A small self-supervised audio encoder (BEST-RQ), trained from scratch.
Model: mfcc input, activation relu, moe top_k.
Data: 39062 training examples, 9.8 epochs.
Rows from expert 0 of block 11, named by matrix and row number. Rows with one number belong to one neuron. Each number is 500 + 50 x the weight over its row's rms, rounded and kept within 0 to 999. All counts start at 0. Numbers have three digits each.
# up: expert up (model.blocks.11.mlp.up, 8x48x192), inputs 0-63
# down: expert down (model.blocks.11.mlp.down, 8x192x48, transposed), outputs 0-63
up.9:500500500444417500515542461528500465500578539457634621517512500500500500455500493500389528512469511381475500539499484567411414500479440500500532465529500500388564462500535411422435401409570576
up.10:577500537500507500500500500500497464589500491578461443468406500472453493478500494500393555476500500500500500500500560500469500447538578500579500500541435485481533478466593571418585538500504500
up.11:532525643496500500505500445437435485500500456500571533479549531430552500464500628500459500443478538400493532500463405500500500611500500464463434500500560500632500500500460366442500452417500576
up.12:500419470500388498464534500483413454470428538615546458438500457573500399586515514548500503561516512505443499500500573500459470500500466497500514458473527556562500528401501448500500500488468485
up.13:579458458400500479493465469563567465478506454432593573500500500585572510469377550467500542500500493469537558428555460433450493500520593500500406414488542500534450605500540496399498540551465552
up.14:500491500538500398490603492500560500494512474500500500552510500561429554352418500560444480442390520537494500500479457549549505469571479521530407500504502502500434500500418533500474562500498477
up.15:469500560500565500522458428495572481348500539500501500453500468500497518500502571460427512584552500543442530598500500546500392433587486479500500500585438534457403500392525430500496500500443458
up.16:560446481500592527569500516500473494500500500427500480581441500500500543602550449500494478548627445559467426420500500336497433514516496566438500490451500500475500500573573406502458500500395619
up.17:500543495532391477519541504458548500500598498598528513611500500547537463410414525512561500353500577518409534500533573446500502477437485444420486500552430477500474500551493589414434610500439500
up.18:391441501481519500580500500537500529437500448563573490542500447457500423586507474379491529500500500549576465449529586517409401500443469483438526455530455500484509564340391531480419500541456449
up.19:500389604500436500500442565500500405553500500500479453468422500594500450497529500500400491457472444405548500535446523530606541500500500500377431470404470443461539555439500428583500516507500441
up.20:500598494535428500532500477561554453522500408500500476401451480500500549332551500434625530543500510592500539519570405500469513531510500500584603414504515500522444554469499502465500500500500463
up.21:448500477467582500551465546516448433447494620500492500452491500457517446512574468500608500541500482442559566614459585551500546516568441408500588538500500535500544447419566480554543500412481426
up.22:500606440603483560504500427474500500445500542500559490500458540383500412438437500446539500500500516500547443407518552589500371540522537500478397411589437500500480450665568528439477610500450500
up.23:455500468477381596500437500574500451461506500367500409463554544562543408482482521500500442453500505500500426468443500549567453500500500500500500566453500500500455500500535579495532612500490433
up.24:500500443470555512500514500577493500500500571551648646519570459416526419602420390591500500534416424417391500667500441476468552518600468500561500515500500485445422525490500495492487453563500525
up.25:580545500398500512605470603500527500437504529501354500534500500492500448449438500467362532523542500500500599555398476484421500449500515390438491537557482500555500521500500500463565520500510500
up.26:693500500500430479427500529505500500500515580500496500452500547500502451580500489458515414500440500500463500437500500577500446500500549500568491540500500500490544593563563426521479445428414500
up.27:623443500358596419512500544500481578500488412533467500518473569420409596545465491552491450586471500383557553500500537550500500500507512500500500455440596487500380496435467588500363500462500512
up.28:558516515564500500443481500518542427500500526537433481510500542500500506512504507519401487412484495415568500500534463407502410491500559493606643556500441527547545457500541415530544500507395351
up.29:442513548530523552500498560439465500511472421500427570500500500562555500492500500615410500480571500495458500494466498590500528580593500500500431554524604545563510500605502580500508572500435500
down.9:605500440500500552500459603500464491524500510405500426415431428464500416455500500500597500431500494500473500500499500548491500500469500500501500414556595498490517569359500500500621500500435421
down.10:560536500473388459430430516500482613434488500559538500500542584430459540585534501500500500588525474430500514489550458472379508575488500512500523523530500500445500500509509468495520401612500527
down.11:500554500523487500518423550408440414531433531500500582500500500592418500557577500500453534484575431559512500524527500504500536438470419533500516531495500500465516563444500500500466506536500410
down.12:500511500588500525469462500608500500558581526500598518500498570555436626456500500520480500481500500582444531469547560461546550396500535585500500513380500545500450486577476500545500549500410500
down.13:500500500535446544507573535550589475484462500515403484416500451467409462500500545468557500555500435500500474666459500500596389386500500500488537533425557461524558432500391500530455514500479500
down.14:577547500483500548500539500564555529584392521500580500500500488516500500563629442529500528481500554458502500566500500500500500500415540500500463451500520524582489500500543518500619516408561502
down.15:468419563504480500500500514500500435500390469542461654526497518572539616500500588432539537461537515543502552444615500528500604500500420407500500432439589500412471435570546519471503420514358500
down.16:500422418539500500494517505500464561500567500494500500564449566500500500450423439500452500535500543500537505500500500620550500457602500500423500450584577464458530500500500531479472482500541564
down.17:522500424454500500500500411500404450511413500510458466474528500453434448469526532500343483474479500398500500554556421534500500500538500500522553520377500561499416588420500500378511500573500500
down.18:500574500500515493570500500431411403443528500492645575482500601476477500455437627546503525535542500516547446462534535518421500500500500500513485474409569552500461492500500500524555500432415530
down.19:539500578451567500517500426508500459500500537589434500472527500518560524568472504500502471500500514503500485441533465500519524443500500479500513397500481500500500601574489500545407547500537422
down.20:598486504500486500500545405440463463500408500500500600511563521500447500538458542497500500465539500417463500500545490574500441457447500563456397471537472413651586500560574466428499540525574522
down.21:569500509541565466518557500500500553500500500391525419468500402500500462490494426502540587477500500500600485546437510500519543500439578500382500555462558528477432461462439500500510578573457460
down.22:520500426601470500412500500541563549505431364461442454532500510500449442620500495405500474536563508485399466500500500500434592478500539467426436562420500583523508500500539507496463500500500449
down.23:575500447518500500442500475500427486583443538521500500500577405454478569475621468500500602506500500500443464500454469461510491500500500565450562500432524464384416462500568561529401543589500543
down.24:518563603417500562494477568500563386593552500391371500500568394500470554431500528463491485437450505562500404571500500450472473500473404500500433522500468456478500567482500500512595459500438449
down.25:448467436568420449500484648466532500438493488486603536524500500500500500500468432500509500500500529583500555550475584444500575480500500487500500476529490539500529440507557488500500529500394619
down.26:500454500490449529462500424635568436495521446565521487500544478490459558500533440500538500500537389446500685578537500500500491449500508598499474500500616589372396520473524496491500590500500408
down.27:445540494620500524433500402542431500477577559441505427414543539543498517469401412588500500435465500506556500500500434566444570561469500490475500500434464500500520498410535455598525499500503519
down.28:535557477454546572590500586480464500554453534512466509551469415440391408548436540500500418500500500509384585444500500591477584591547493500543453470500454655500500500500500500537460493455506598
down.29:466444500500541528495508425585493574447492467500470472500536500500500500459519494500488500390500360563450581563429466500560500516434571500560451500509500456500500456509455551575500500500595461