{
  "dataset": "synthesized solo parts of chorales (CocoChorales)",
  "qk_norm": true,
  "num_experts": 8
}
Rows from expert 7 of block 4, named by matrix and row number. Rows with one number belong to one neuron. Each number is 128 + 32 x the weight over its row's rms, rounded and kept within 0 to 255. All counts start at 0. Numbers have three digits each. After the name is the row's rms in percent of the matrix's.
# up: expert up (model.blocks.4.mlp.up, 8x48x192), inputs 0-38
# down: expert down (model.blocks.4.mlp.down, 8x192x48, transposed), outputs 0-38
up.0 107:114107083157115173122153150151103086109078138200128128089127128128093158128128128120179080128128121126107128202177109
down.0 095:090128196136090126153128091128128128128094128144128146126128108128186128062108091134189179092128195109176147152125146
up.1 103:179128177171089095162086148125120128129086128128095160128128116128128183181120192060110128124139120128128073089088128
down.1 107:150148128128066107101074198128110125075135072125172128169175128105128187086223134145160128130103175111128128136127104
up.2 100:178067128131123128128128156150095105150128128128169128128128128083068117154147176128128105159170132125162124153160128
down.2 099:076128087060173128128141119128171107064130154166088053121128128158128161064103086126164176128082186128128173128128128
up.3 088:114128191102111181136128128160128135128080111128128111159186128149110173140128195185175120128128165128199128154148093
down.3 086:153141128132092128202153122054128128030213106128128150100116128128128107103071070125106128128128087097128131128112155
up.4 104:128128107142178177101141128102124128128120128147193133115128146175128191128110163128130120134105149086128154128103128
down.4 102:159142149133029133124143129122128128162128159128082128163128097108107213154093162112164128128128113157201077128145142
up.5 091:094128063173128184119123169128137062064054128046082128128132055157141171128128128085128096128128164128128101171156060
down.5 097:173135128090128127128106128058062086128127114139143087167128189103128125120103087156061156076082131128128113128127128
up.6 094:061171080192128178128146019101128128128151128085146092128128128131155128140187092092090128128128128129153141128112133
down.6 092:137111121128129106128141058215128074176152140127070128149064107213128128216102128218152202128137128144113128128182064
up.7 103:144128181146128116143069128128128128101203128169071124090163161157128119128142152119111146128128047131112151128219109
down.7 105:121157128137111079128128131174188130124119101128127148052123093162162130128109114117128092128128101086169128196080109
up.8 091:127158069161109098128128128136145190216128128155153128144160128139126087139091117118159053225128151128112242174128142
down.8 087:046114128102128128053141128168118128128128046086097091112112112128114128146156145128128128128038083128114128128159168
up.9 106:143122200128128128128091104128094069128158058129128121132150128125151094085101128094128128139159128082160069128194128
down.9 106:154128188075080089120198105111128128068086128136135102128120068089189126126154109143104103145128112168128151158161191
up.10 101:114144176138128236100110128231042128128149105128121128123127128162168145128109142107169128128128189102056142177121184
down.10 103:117128126128145127220057113073128155119150128060113128146074091128128108128126128065153093128128127128102082093126128
up.11 096:128128128089115128128151113147091134128100128128128128128128128137128056065139098128147202160128129111162128128138128
down.11 102:128096083144154168116115144128158032081105106139099128080166103128128168122072100128127128145126241142142128120128125
up.12 106:102021177128184199128169225114128128103128085128073131128143141148126128170132170085109128166134128107106112080121128
down.12 104:128128045084128128112147128073128155128081172179123128121168128150098196128161128142083128072128137162141125188135140
up.13 092:128128146135092201161112111128180128201128098128139133097098128110049128122128128160101157151128154098090115097137188
down.13 096:128136128092128134110179111086128153128165128153142131171128128128070170114128102070128128128182128194128128089195150
up.14 084:128128129137083115192113146181128116128128128128128128128165096128128114128128128101133121151187128128040147140153128
down.14 087:092138160135179128104186162106088128128088171111152105081128151103128093082075157128128128128128128167097109128116031
up.15 106:077118144080069142182188128116118181181196128099128149179145151178129102117191124071090071128131188128128133128238153
down.15 104:101077128128147128087128167178207128128052128093146128076167108135128141097128122160188128116076071128081127127086128
up.16 111:155111159136074165139145082128160087178085170186096119063143161120086134081198147140114157128093066122085128136120148
down.16 110:081143170100128119148162128097128091079201128128104128117185126091128150128063143133174118128171170128128125178128188
up.17 104:153128128168125167128161105176130128100146073128128177128092145128146128241148080128128116149157128128186155132170136
down.17 110:108162128134100095176103163115168102219128128086128118128083099128103067151128171128128128123128151128114114120123103
up.18 103:118128142132071128128151093128128128118085128123128108128168123128147100141130082175224177113090084126092128109128084
down.18 098:128128128128128128128128169128085128201138157128144133102037128179051128119128201176133128128162079128156128129128128
up.19 099:157081153137128187128153128082074134128128153151173130128128128100194050067087111062128203128174183145128180128128107
down.19 096:125128095097163149132142125205129128161128128128128119073150142116116187198154128165156150105100112107145184066179073
up.20 106:128181128163102166128168128145128128123108095170112116128176158152128171068129173154128128059128173127137097082128181
down.20 107:108128100128086128128075083078148157128178162097094140141136164098101149194128108157088094176128128128157128111103060
up.21 088:128161128111152074154168139128082128128134119128090107128121128128128128128128128138162125128046128128097144092128128
down.21 102:171076128128097128162157084114117128092170083128124148119127148128193169143099128126106194085131115110122107091065088
up.22 084:128121184084069064128128132117128128157132069123117128181156128128128128128125128108128128150136128128071085134128128
down.22 095:134088170076128128128055138128128172087112128141169077113074099173152128105156077129177107114112097089128082128128085
up.23 097:130089128128116204088173118128107128156128128128150128124128096128162104128095128068174162128164121045087172099212159
down.23 101:110085144137128128081095139161099155070158128125128122128128158118128128044086097128119087170138059135161140107180128
up.24 110:128151128128058152128118152168128128102153095144152142120128184128163150156030095162170128084105066150128128086168077
down.24 113:086151128126128160176111163128128116189152190094109064118128177147127113128097128107087101128106173111128087128143195
up.25 099:215132128110128128047176130128143116103087164162128153128087086128132128084123128142094126128050207092067087067064128
down.25 100:128128128149191068111128163143100128128128165114142054145186128064100155194147149128162128128122164128128128142128128
up.26 099:188126078079128128115069112162134128128098156145128128117128128128152153077167087128128161173128173128128128124128131
down.26 092:128113168171128108082144082093201179133196128128167160081143152166128128128141158097126102138128052128131128086206128
up.27 103:128144143128128160170137143128147092126150120101136217074087120159128123128128131143187180139078119190103128128080166
down.27 095:100185128154128107123128128128128155163163070074173092153128119128128128128128055094128128134133070105150090124110084
up.28 103:180128128122128128127081128128128076144125146128063138128136106202112123128103165131128128128128128047180096128138128
down.28 109:128128139093124143164183137162082107176128140128128180099074128103128157100164104128136133197062116142155103186128078
up.29 108:126129128139128199102115128185125128128093166061101189130128142057201072128155121177149122092128128107113128174213156
down.29 108:173128128134128152142128128113164116124144112126116128143086128150086109085128127090086108170141128138181158178037073
up.30 098:084110079128081132096128128118091178143074128128119133149128128166111101187128199173145179091128134079102128061071128
down.30 092:099136128128075195157106136169121128098138139128229128047097157090128118130099129098095128129128087059128104141149153
up.31 105:105109092085128127179016025128128085158136114128122152128172128138106101172142132092128152070178128067110128113207079
down.31 096:173149128130128100096128153154171082198101128123079109104078149128090128049124069135097139098097128065158155096142115
up.32 104:097128128128128128177073139128123128128128128128111086128128128128128068142146128128109128140219150142188128064048191
down.32 108:117089101180128059128175128170128081112128098146087128149099182129082128091141128128133128128085147152100112199153141
up.33 103:128147128095124128128172128171091119135155128122102116128180160186049167088128043128068094143112119128128073088085091
down.33 108:128180173130128128143101132128168092163067128128128119125160128128148156178102141095134171047128128128111128094083128
up.34 097:091128128128130181089106128128175128120128150065153128128075128102184129128128128225189128098089111083128128128105128
down.34 097:166101180201095125133128146128128170135176165142138128101128128170128169152128142169088128122176128113120128128087128
up.35 093:084104163081074202106168128202130128073128156184175151179154128128057128128128131181128118076128201128159141128156128
down.35 090:128187128072155128082128146106145097157128115128103128113129128128134128124063128128128101090128130115075133143144164
up.36 097:128128128110109110128077099173096164128225128174105128117060128128099177081140126128128128128128108156128093128039128
down.36 099:128160135153128128110121138128195068128128164077128153164153068167088141128137094128171128195162136128151154153170110
up.37 086:119108128123142169145178191128128128170128128172169128170171156128087110128071128134147134163062158106109128114128128
down.37 090:140136128128128141128192128154201178120158056128128128147168128128131140180128195085121128128128075128128128103110128
up.38 092:081122113179157128096088128112166167128112119179122128156137137128124128164152139148080103091128128128082095121167118
down.38 096:100128057128128094190128158161090133128197128098128146128099151111155088134141191124128066123126157158124194166172117
up.39 096:128042114090119212125144128128128074105110163128160089168075160117128183159099133186128138139160181077120133135115112
down.39 092:125145129207110128128093099192150128128148190053157161103188136154128104128090131156158149147121079137128092128181083
up.40 102:094128148186092128075210190142150128155179128128130128128082075128128128127168128158128128133128128112128128128155174
down.40 097:128168182128128138147078100133107102157128052073168128155173104128183128110128128128102128128128128140163117146095079
up.41 104:128128128128065191107088115129073147104135104098173110146158128128142128128130092054128154128128102152133193131143104
down.41 100:106184134127194088173128153128128107087101128038083080128042088156150128138128187136174128180128190128079116103128215
up.42 105:062069106233128182128134143194135146128128128087128128066121125151130115144144128157128169103110179126197128128149115
down.42 105:170184180098158141188128128092088128128128175128114128128128128101157171128097128160102104126145123179088083117136128
up.43 113:116128170142128128105086128149200152150207128086128066128128138217147093119170128116128091116104128128156105168125073
down.43 112:087102103128089128193163071102128134128173115082128155181128119139100143128122128128128141093156139069128107096077083
up.44 099:117176163146120128128121128183123169098128114128177128128100134128171128166054171122115128128078128129128107128051128
down.44 088:129185114089128094077104168128128095075176128126083043128128171137082121154128128128114094055087128128113128128128125
up.45 114:190087128090106087161137128064128153128127128120128139185120134124106097128128129128191074128128153230128128128083105
down.45 107:060188128162191128128081116201019128128134179128138076128128120121128176162195149097137128069137128063102128091176126
up.46 107:128139128167128128107104128128136092128075203127174109128128128173145130181116128125082179073163103108126128078150128
down.46 107:154128128154174096093121176156132128128145173183112128128128148077127090128111182128179110128097126138091065164095128
up.47 090:128128194128150142128141186074154104207095108135162128127135128128089134125051189090191142169104128109170099122128125
down.47 095:139136168136149160128128128128131169128128129152198071160128128128128091128128097145128128169113095092053186133071147