Weights of a small self-supervised audio encoder (BEST-RQ): norm layernorm, num experts 8.
Rows from expert 3 of block 4, named by matrix and row number. Rows with one number belong to one neuron. Each number is 500 + 40 x the weight over its row's rms, rounded and kept within 0 to 999. All counts start at 0. Numbers have three digits each. After the name is the row's rms in percent of the matrix's.
# up: expert up (model.blocks.4.mlp.up, 8x48x192), inputs 39-77
# down: expert down (model.blocks.4.mlp.down, 8x192x48, transposed), outputs 39-77
up.0 104:449560452409500415500500526500499462439537520502496500450500583466506492558447500590473520525589501500500500500500459
up.1 088:500500537563564539500500448583543491487500492458488500500489495500500501517433426451436579500500510531500500500452500
up.2 100:505500515461553500449525535535563500484500500584499519515546468500479445500426425415538522486445500458451500500500463
up.3 102:430490441451548496517455500498434573500500472475532500500410522553458500511542561492392500517500500500572500500574500
up.4 090:472558500500481581500457500564522518521439534507510415581438524500472454500483571412521462448500545500500396482500556
up.5 102:500523500542500516528404500455500464500475526500521500473500454500522546522458482500596491543500545528500491504445500
up.6 101:519553500500442537517551500551466500464524500458480500500500500608500548473549536502500500500438510598430434499457489
up.7 109:500500453523445500554500573452503448522500500550553500474474500524444500506519528500419457497500500500520500500466448
up.8 108:512453500485427597500453508496508500542513500500500534500451520567554497535500479550500500500480541553524493500512500
up.9 089:522586495488541430529531490433479542500500500502494476520551500610466551500419521500500527443500542500500521497500500
up.10 100:500551435455552468427415506511461541459520430576523599500491431504401419500500465413500500525472518500542498500510458
up.11 099:530498484507524500473527518589500459500515500500500471465538500558500488451500500490442556491500531475497474462432500
up.12 099:500501569480476527449500500496475471451490500539589571502409473525524499500500527526509519500580500540508475500517530
up.13 094:544478582484526500420423497560500500500500496473403554489500500500473388500500575410492513500500571503543453541457421
up.14 085:536500416474500494500520464519540500500500476412476500436546500500425552546518418500482500500554500493522523553500503
up.15 113:453435573487555525500457500516459512500513492541472509485500536569482540489500500492438481585500445497490408474454500
up.16 088:525500492575500513509483401523500500467486566505500501554533500440499498381463422537528463525500450501407554566552449
up.17 111:548646500500539500463539446500570456510540500474518500616447500456454500435486541476436500545500470498470553541500581
up.18 101:511472500451559538532500550500513464500464457531500430571500571526500594487438552494424468557500491403444500580534544
up.19 089:500500535491500630500521500575448500501500469500442500632500479438467500494479458500500500506495468412545492454557500
up.20 086:553527412493500500468500522500500500500465615485500548500500563500433525492489458500500572424500504488500546500518500
up.21 123:458515519500566571500596454585440519440551463489500500554459510591545470489453550504442500497500501500525450500470454
up.22 109:542565531526424388476470482553514500583432511500581500500466420500546583532485448500516562500470500579537510451500500
up.23 099:500482521468454500500406418495434500475500503508397487500633489500524540500475500560435468469464557453451513425480577
up.24 106:543528500465500443523544543500440429418481459486500559453499500572476500470500500484465522536528500423442547574501506
up.25 111:534531500500500464455486512500500472474507441500438505500532479475486500568550447501470413449542500537477500527544542
up.26 088:525500500527490490500500486575390475420516500500557583404500480500505500496500574453521499500500500431431531500426500
up.27 103:464433476524408551524470500500500455500501500585500443526529500443500500500441527497521523500500408503460465608608500
up.28 106:492468490500500502467500476500500500447440582500408500500500456454500500459480500500534500559515419500499500500500500
up.29 091:460500544548500500541543379552439551500451505471461542412503500510464546500500500442500576445500510552398544426500500
up.30 108:516500517544435477512536521472500500499451575477454500532574438424500488550515500465479484515484500456500533483518558
up.31 100:500421481500452500488435500500426526482473564454500420452500500528547500537502500500500500485500500537515512500454599
up.32 100:527500409543535554444473566557428544464601500486463571500550433565500507421500514420477500500521500500500500480500465
up.33 098:500501500500458530500575596487485453503481500570450500477593470540500491523486524540451500530531505546510541500447500
up.34 082:420535500500625455500589492561550513447481485500500467500500500493500465474500500500430555450500432472513500588500460
up.35 108:574410538500444434458535582537500500442492482500505544419516488545554500449500500446465510511430500500478484500500447
up.36 104:456576500420505500438500451530537479500567468516500490524535479500500565470550407554571406458504500500542500500586500
up.37 109:466500575500500560489409541433457500444500436469381553488500439476551500449490477523487559548514467436500500500577499
up.38 093:445476500492500463434500500500500487500475500500480500442466437453507565500565535462581500548535561601500500506521500
up.39 091:450500500550500457500517500500383500543500500491492516500500511452519496427451371525601521516602424538500505536504547
up.40 097:459422460522457500376490520452500487474508547394458530384504562480500500549500522464448500527522441500477500552478500
up.41 081:500500413465500524464500472462553506500469513500528537525500555557500500473536500422500536431618494500466554517500541
up.42 102:500461564503467507500500477545500573481484500500500554444543503490495445551483472509477489500500541501500493536503504
up.43 101:568477500500567486481491539530569547500424500500458500470492588500483410439500500414407494500518458546500554525436490
up.44 105:500529464421556485509460500522515476496498500457500500610427395578500500556561500496483501500457397471500463500500500
up.45 090:510571412500463500424583523554472501458500500466481547500500485512573542490467535508435576442500473450425407444500521
up.46 113:500532438460500500448500500500500475433523500500500554498491500555388596442508493500544543554474477548500466500500543
up.47 103:463576500436528614500427500479500500567485500484436533465540500500519408500563500483487494560500622500500500500527483
down.0 105:526500509471558470438468473500485500577561500466500462500517494500523500574452517500501391482500641500500554464515482
down.1 090:474506511522474512457535500482428560483540492484500438465500477496500500530476589500584500477478490500477451420500481
down.2 094:543451539500508517500534500416500500538539568425542497413567541498468555520473468463462500466515403535562500500469500
down.3 109:500448500500533519500500546500500464500511494463500455471500480569535565447472476500500507521500556483403588537456547
down.4 088:530409500500566500414578589469520402414514500452500537500529500500500500451550541539442446448500549525500503509427496
down.5 095:480500566500509500531500538436580483455477521500522536542364500500493500528519555500461500540481500458500502552520500
down.6 102:381488559493462568500500500500457409502460498500500470616554553500500516486466504526487508409543557495440519462536565
down.7 102:468481550498532603500499500490478544477500476442465542500510439500466500522465474523500500500513496502500571486500465
down.8 106:454488538486459500500546602540521500511504549536500437528435500584500458556488481543500477400527500500468536473500491
down.9 096:512500500478564440474514514500500473500508492438559469368490497422550511575475500451500562500500543455484500615497493
down.10 096:472456500510500509500464524491500478506542611477500460537551481551495500517500563475500554562496457454490480500514500
down.11 101:533500497500573451431524483447502469472500544500500500488526500456523510561433557500563500439500469540505526503523486
down.12 095:500481439532500433500500500500500470500463500502500500469489574477525536525528481577472446500508500500500550555569500
down.13 094:500525447477474602507500488500531503500507577451574485533374508625500500500527410493569559454469546535500585500531515
down.14 090:500551485547557500500500547523500541500523441500500500482500430522600386535478500500500529501444500532588469522484515
down.15 112:517500470530503513500534528500480507485542478545501500500500500407500462417530502555500558456566567536500631451500500
down.16 093:500550593496464630499500500538534554500441418500508500536464462507486534560542519453528537405500499500533500505500409
down.17 113:500499451523500500500500500449440500479506500519540441364520473479502500573500530565535500491500521449466463500500426
down.18 103:490548482557505448469629500529393500563552500542563500411500498455500500500516500613526424535440533500447500581405439
down.19 088:504491534394463541500484500486544516546512500531496500486476559500512477459586459556461500477577500500430450574500520
down.20 091:538496500500500374550500430502379526500527524612500526449500500500500510500522500475477560464544500536515528524500493
down.21 117:525540493538500576531500500452490500530542463452500500451500500570500491453478500500515556500483530581461522500421553
down.22 106:419528540494545501500532467500531500500439500496500572530433500377500533500489573500458500500500485508469393500482500
down.23 104:473577500412470536450481528488582500438456472500536500548500567500500490513500500500500445468501500500438500465533508
down.24 098:534524573487482442500500524475511494550500500522486500500500481500618500567500500456448503500449457562519500500500500
down.25 104:500556500500435563477522500488496500438539501500536500500592500450500544500454500407500465457500403500549500500404534
down.26 099:500500500491500500561524500508539462500500588559500516563541535473500500500534462411533474500426505573443517500480440
down.27 101:500521517500474500500539545536516464477472515506478529489445436573545466500613506498409448500467531487613500537404522
down.28 101:500605466421370500500500487500572500446538494532465541500555516462429542405500474500435500525583500506495462547500496
down.29 095:516500489500513462500434537448500473553565520500526500500513506500530507586524500500500540417576490500537466500525524
down.30 107:559498531402500500500440555497561502574469548528470546500459500449478465502500518457462500557500496429535468436468500
down.31 101:473500500551531500424556479514543500536500500472500500556518500468500485522409437500489506500500517466529500513440504
down.32 101:423459561500478465605534599500500497500409499503532482500501480502449484463402542474463543534463444500539508548460500
down.33 098:447560520433485464492498515431487500585513500542562542510481500473506500548478500450500438500472412507500466450500500
down.34 092:544500440500461500547540500539500497500500500439500500545569552500457455496500480500539552478500462500500539469500459
down.35 108:439500480540571518468501500500473500508579526500519398500554535460433513500532475500564500512524435500583500500500501
down.36 102:500500467555460446567500443557419500502471557448556465550500448500500500493500481457450454535500500542431500467500436
down.37 103:522488469552500500544446500603496500487532556492486574500461486500517500551500529474432553432511500500434466465573504
down.38 091:589525472500482430500483542512598544500409450516500500500500519520442500488439411581503524460478630502500500508549602
down.39 093:473424459460527495500500542500583571544521536538500398500548586500530523500562500525500418495540523472500461500547460
down.40 101:440560527433500414381500519500500500506555526500500512566500579601460488470500554478500500517535500466499500511500489
down.41 087:470604472519457421521562500541500500500512546500486531537484500443471511500500486500500500500440514490486414476500445
down.42 105:500448452500507460500509463500540488432475514500459500500471476586500512477576500441500500500506516480457490552528485
down.43 099:543500500473482500441548500462528559522500479565500512458506416500500500560500517498533556500500465545500509440491500
down.44 104:457500623500449522533552482499476472568500533541483500481483546500504438510467558449561651500498532522500509464482530
down.45 103:497528500500462438539500516542534500565458457554500517471409500500428455564531500553500441539500540500500500500456447
down.46 106:461459593494483471501500500568500461457453528477492551500500500543544434550434500483484473513500489552436500514500458
down.47 098:487447512459500528464476494533438504391562450514500447538541524542506620408493500535485458466473497542537488500500500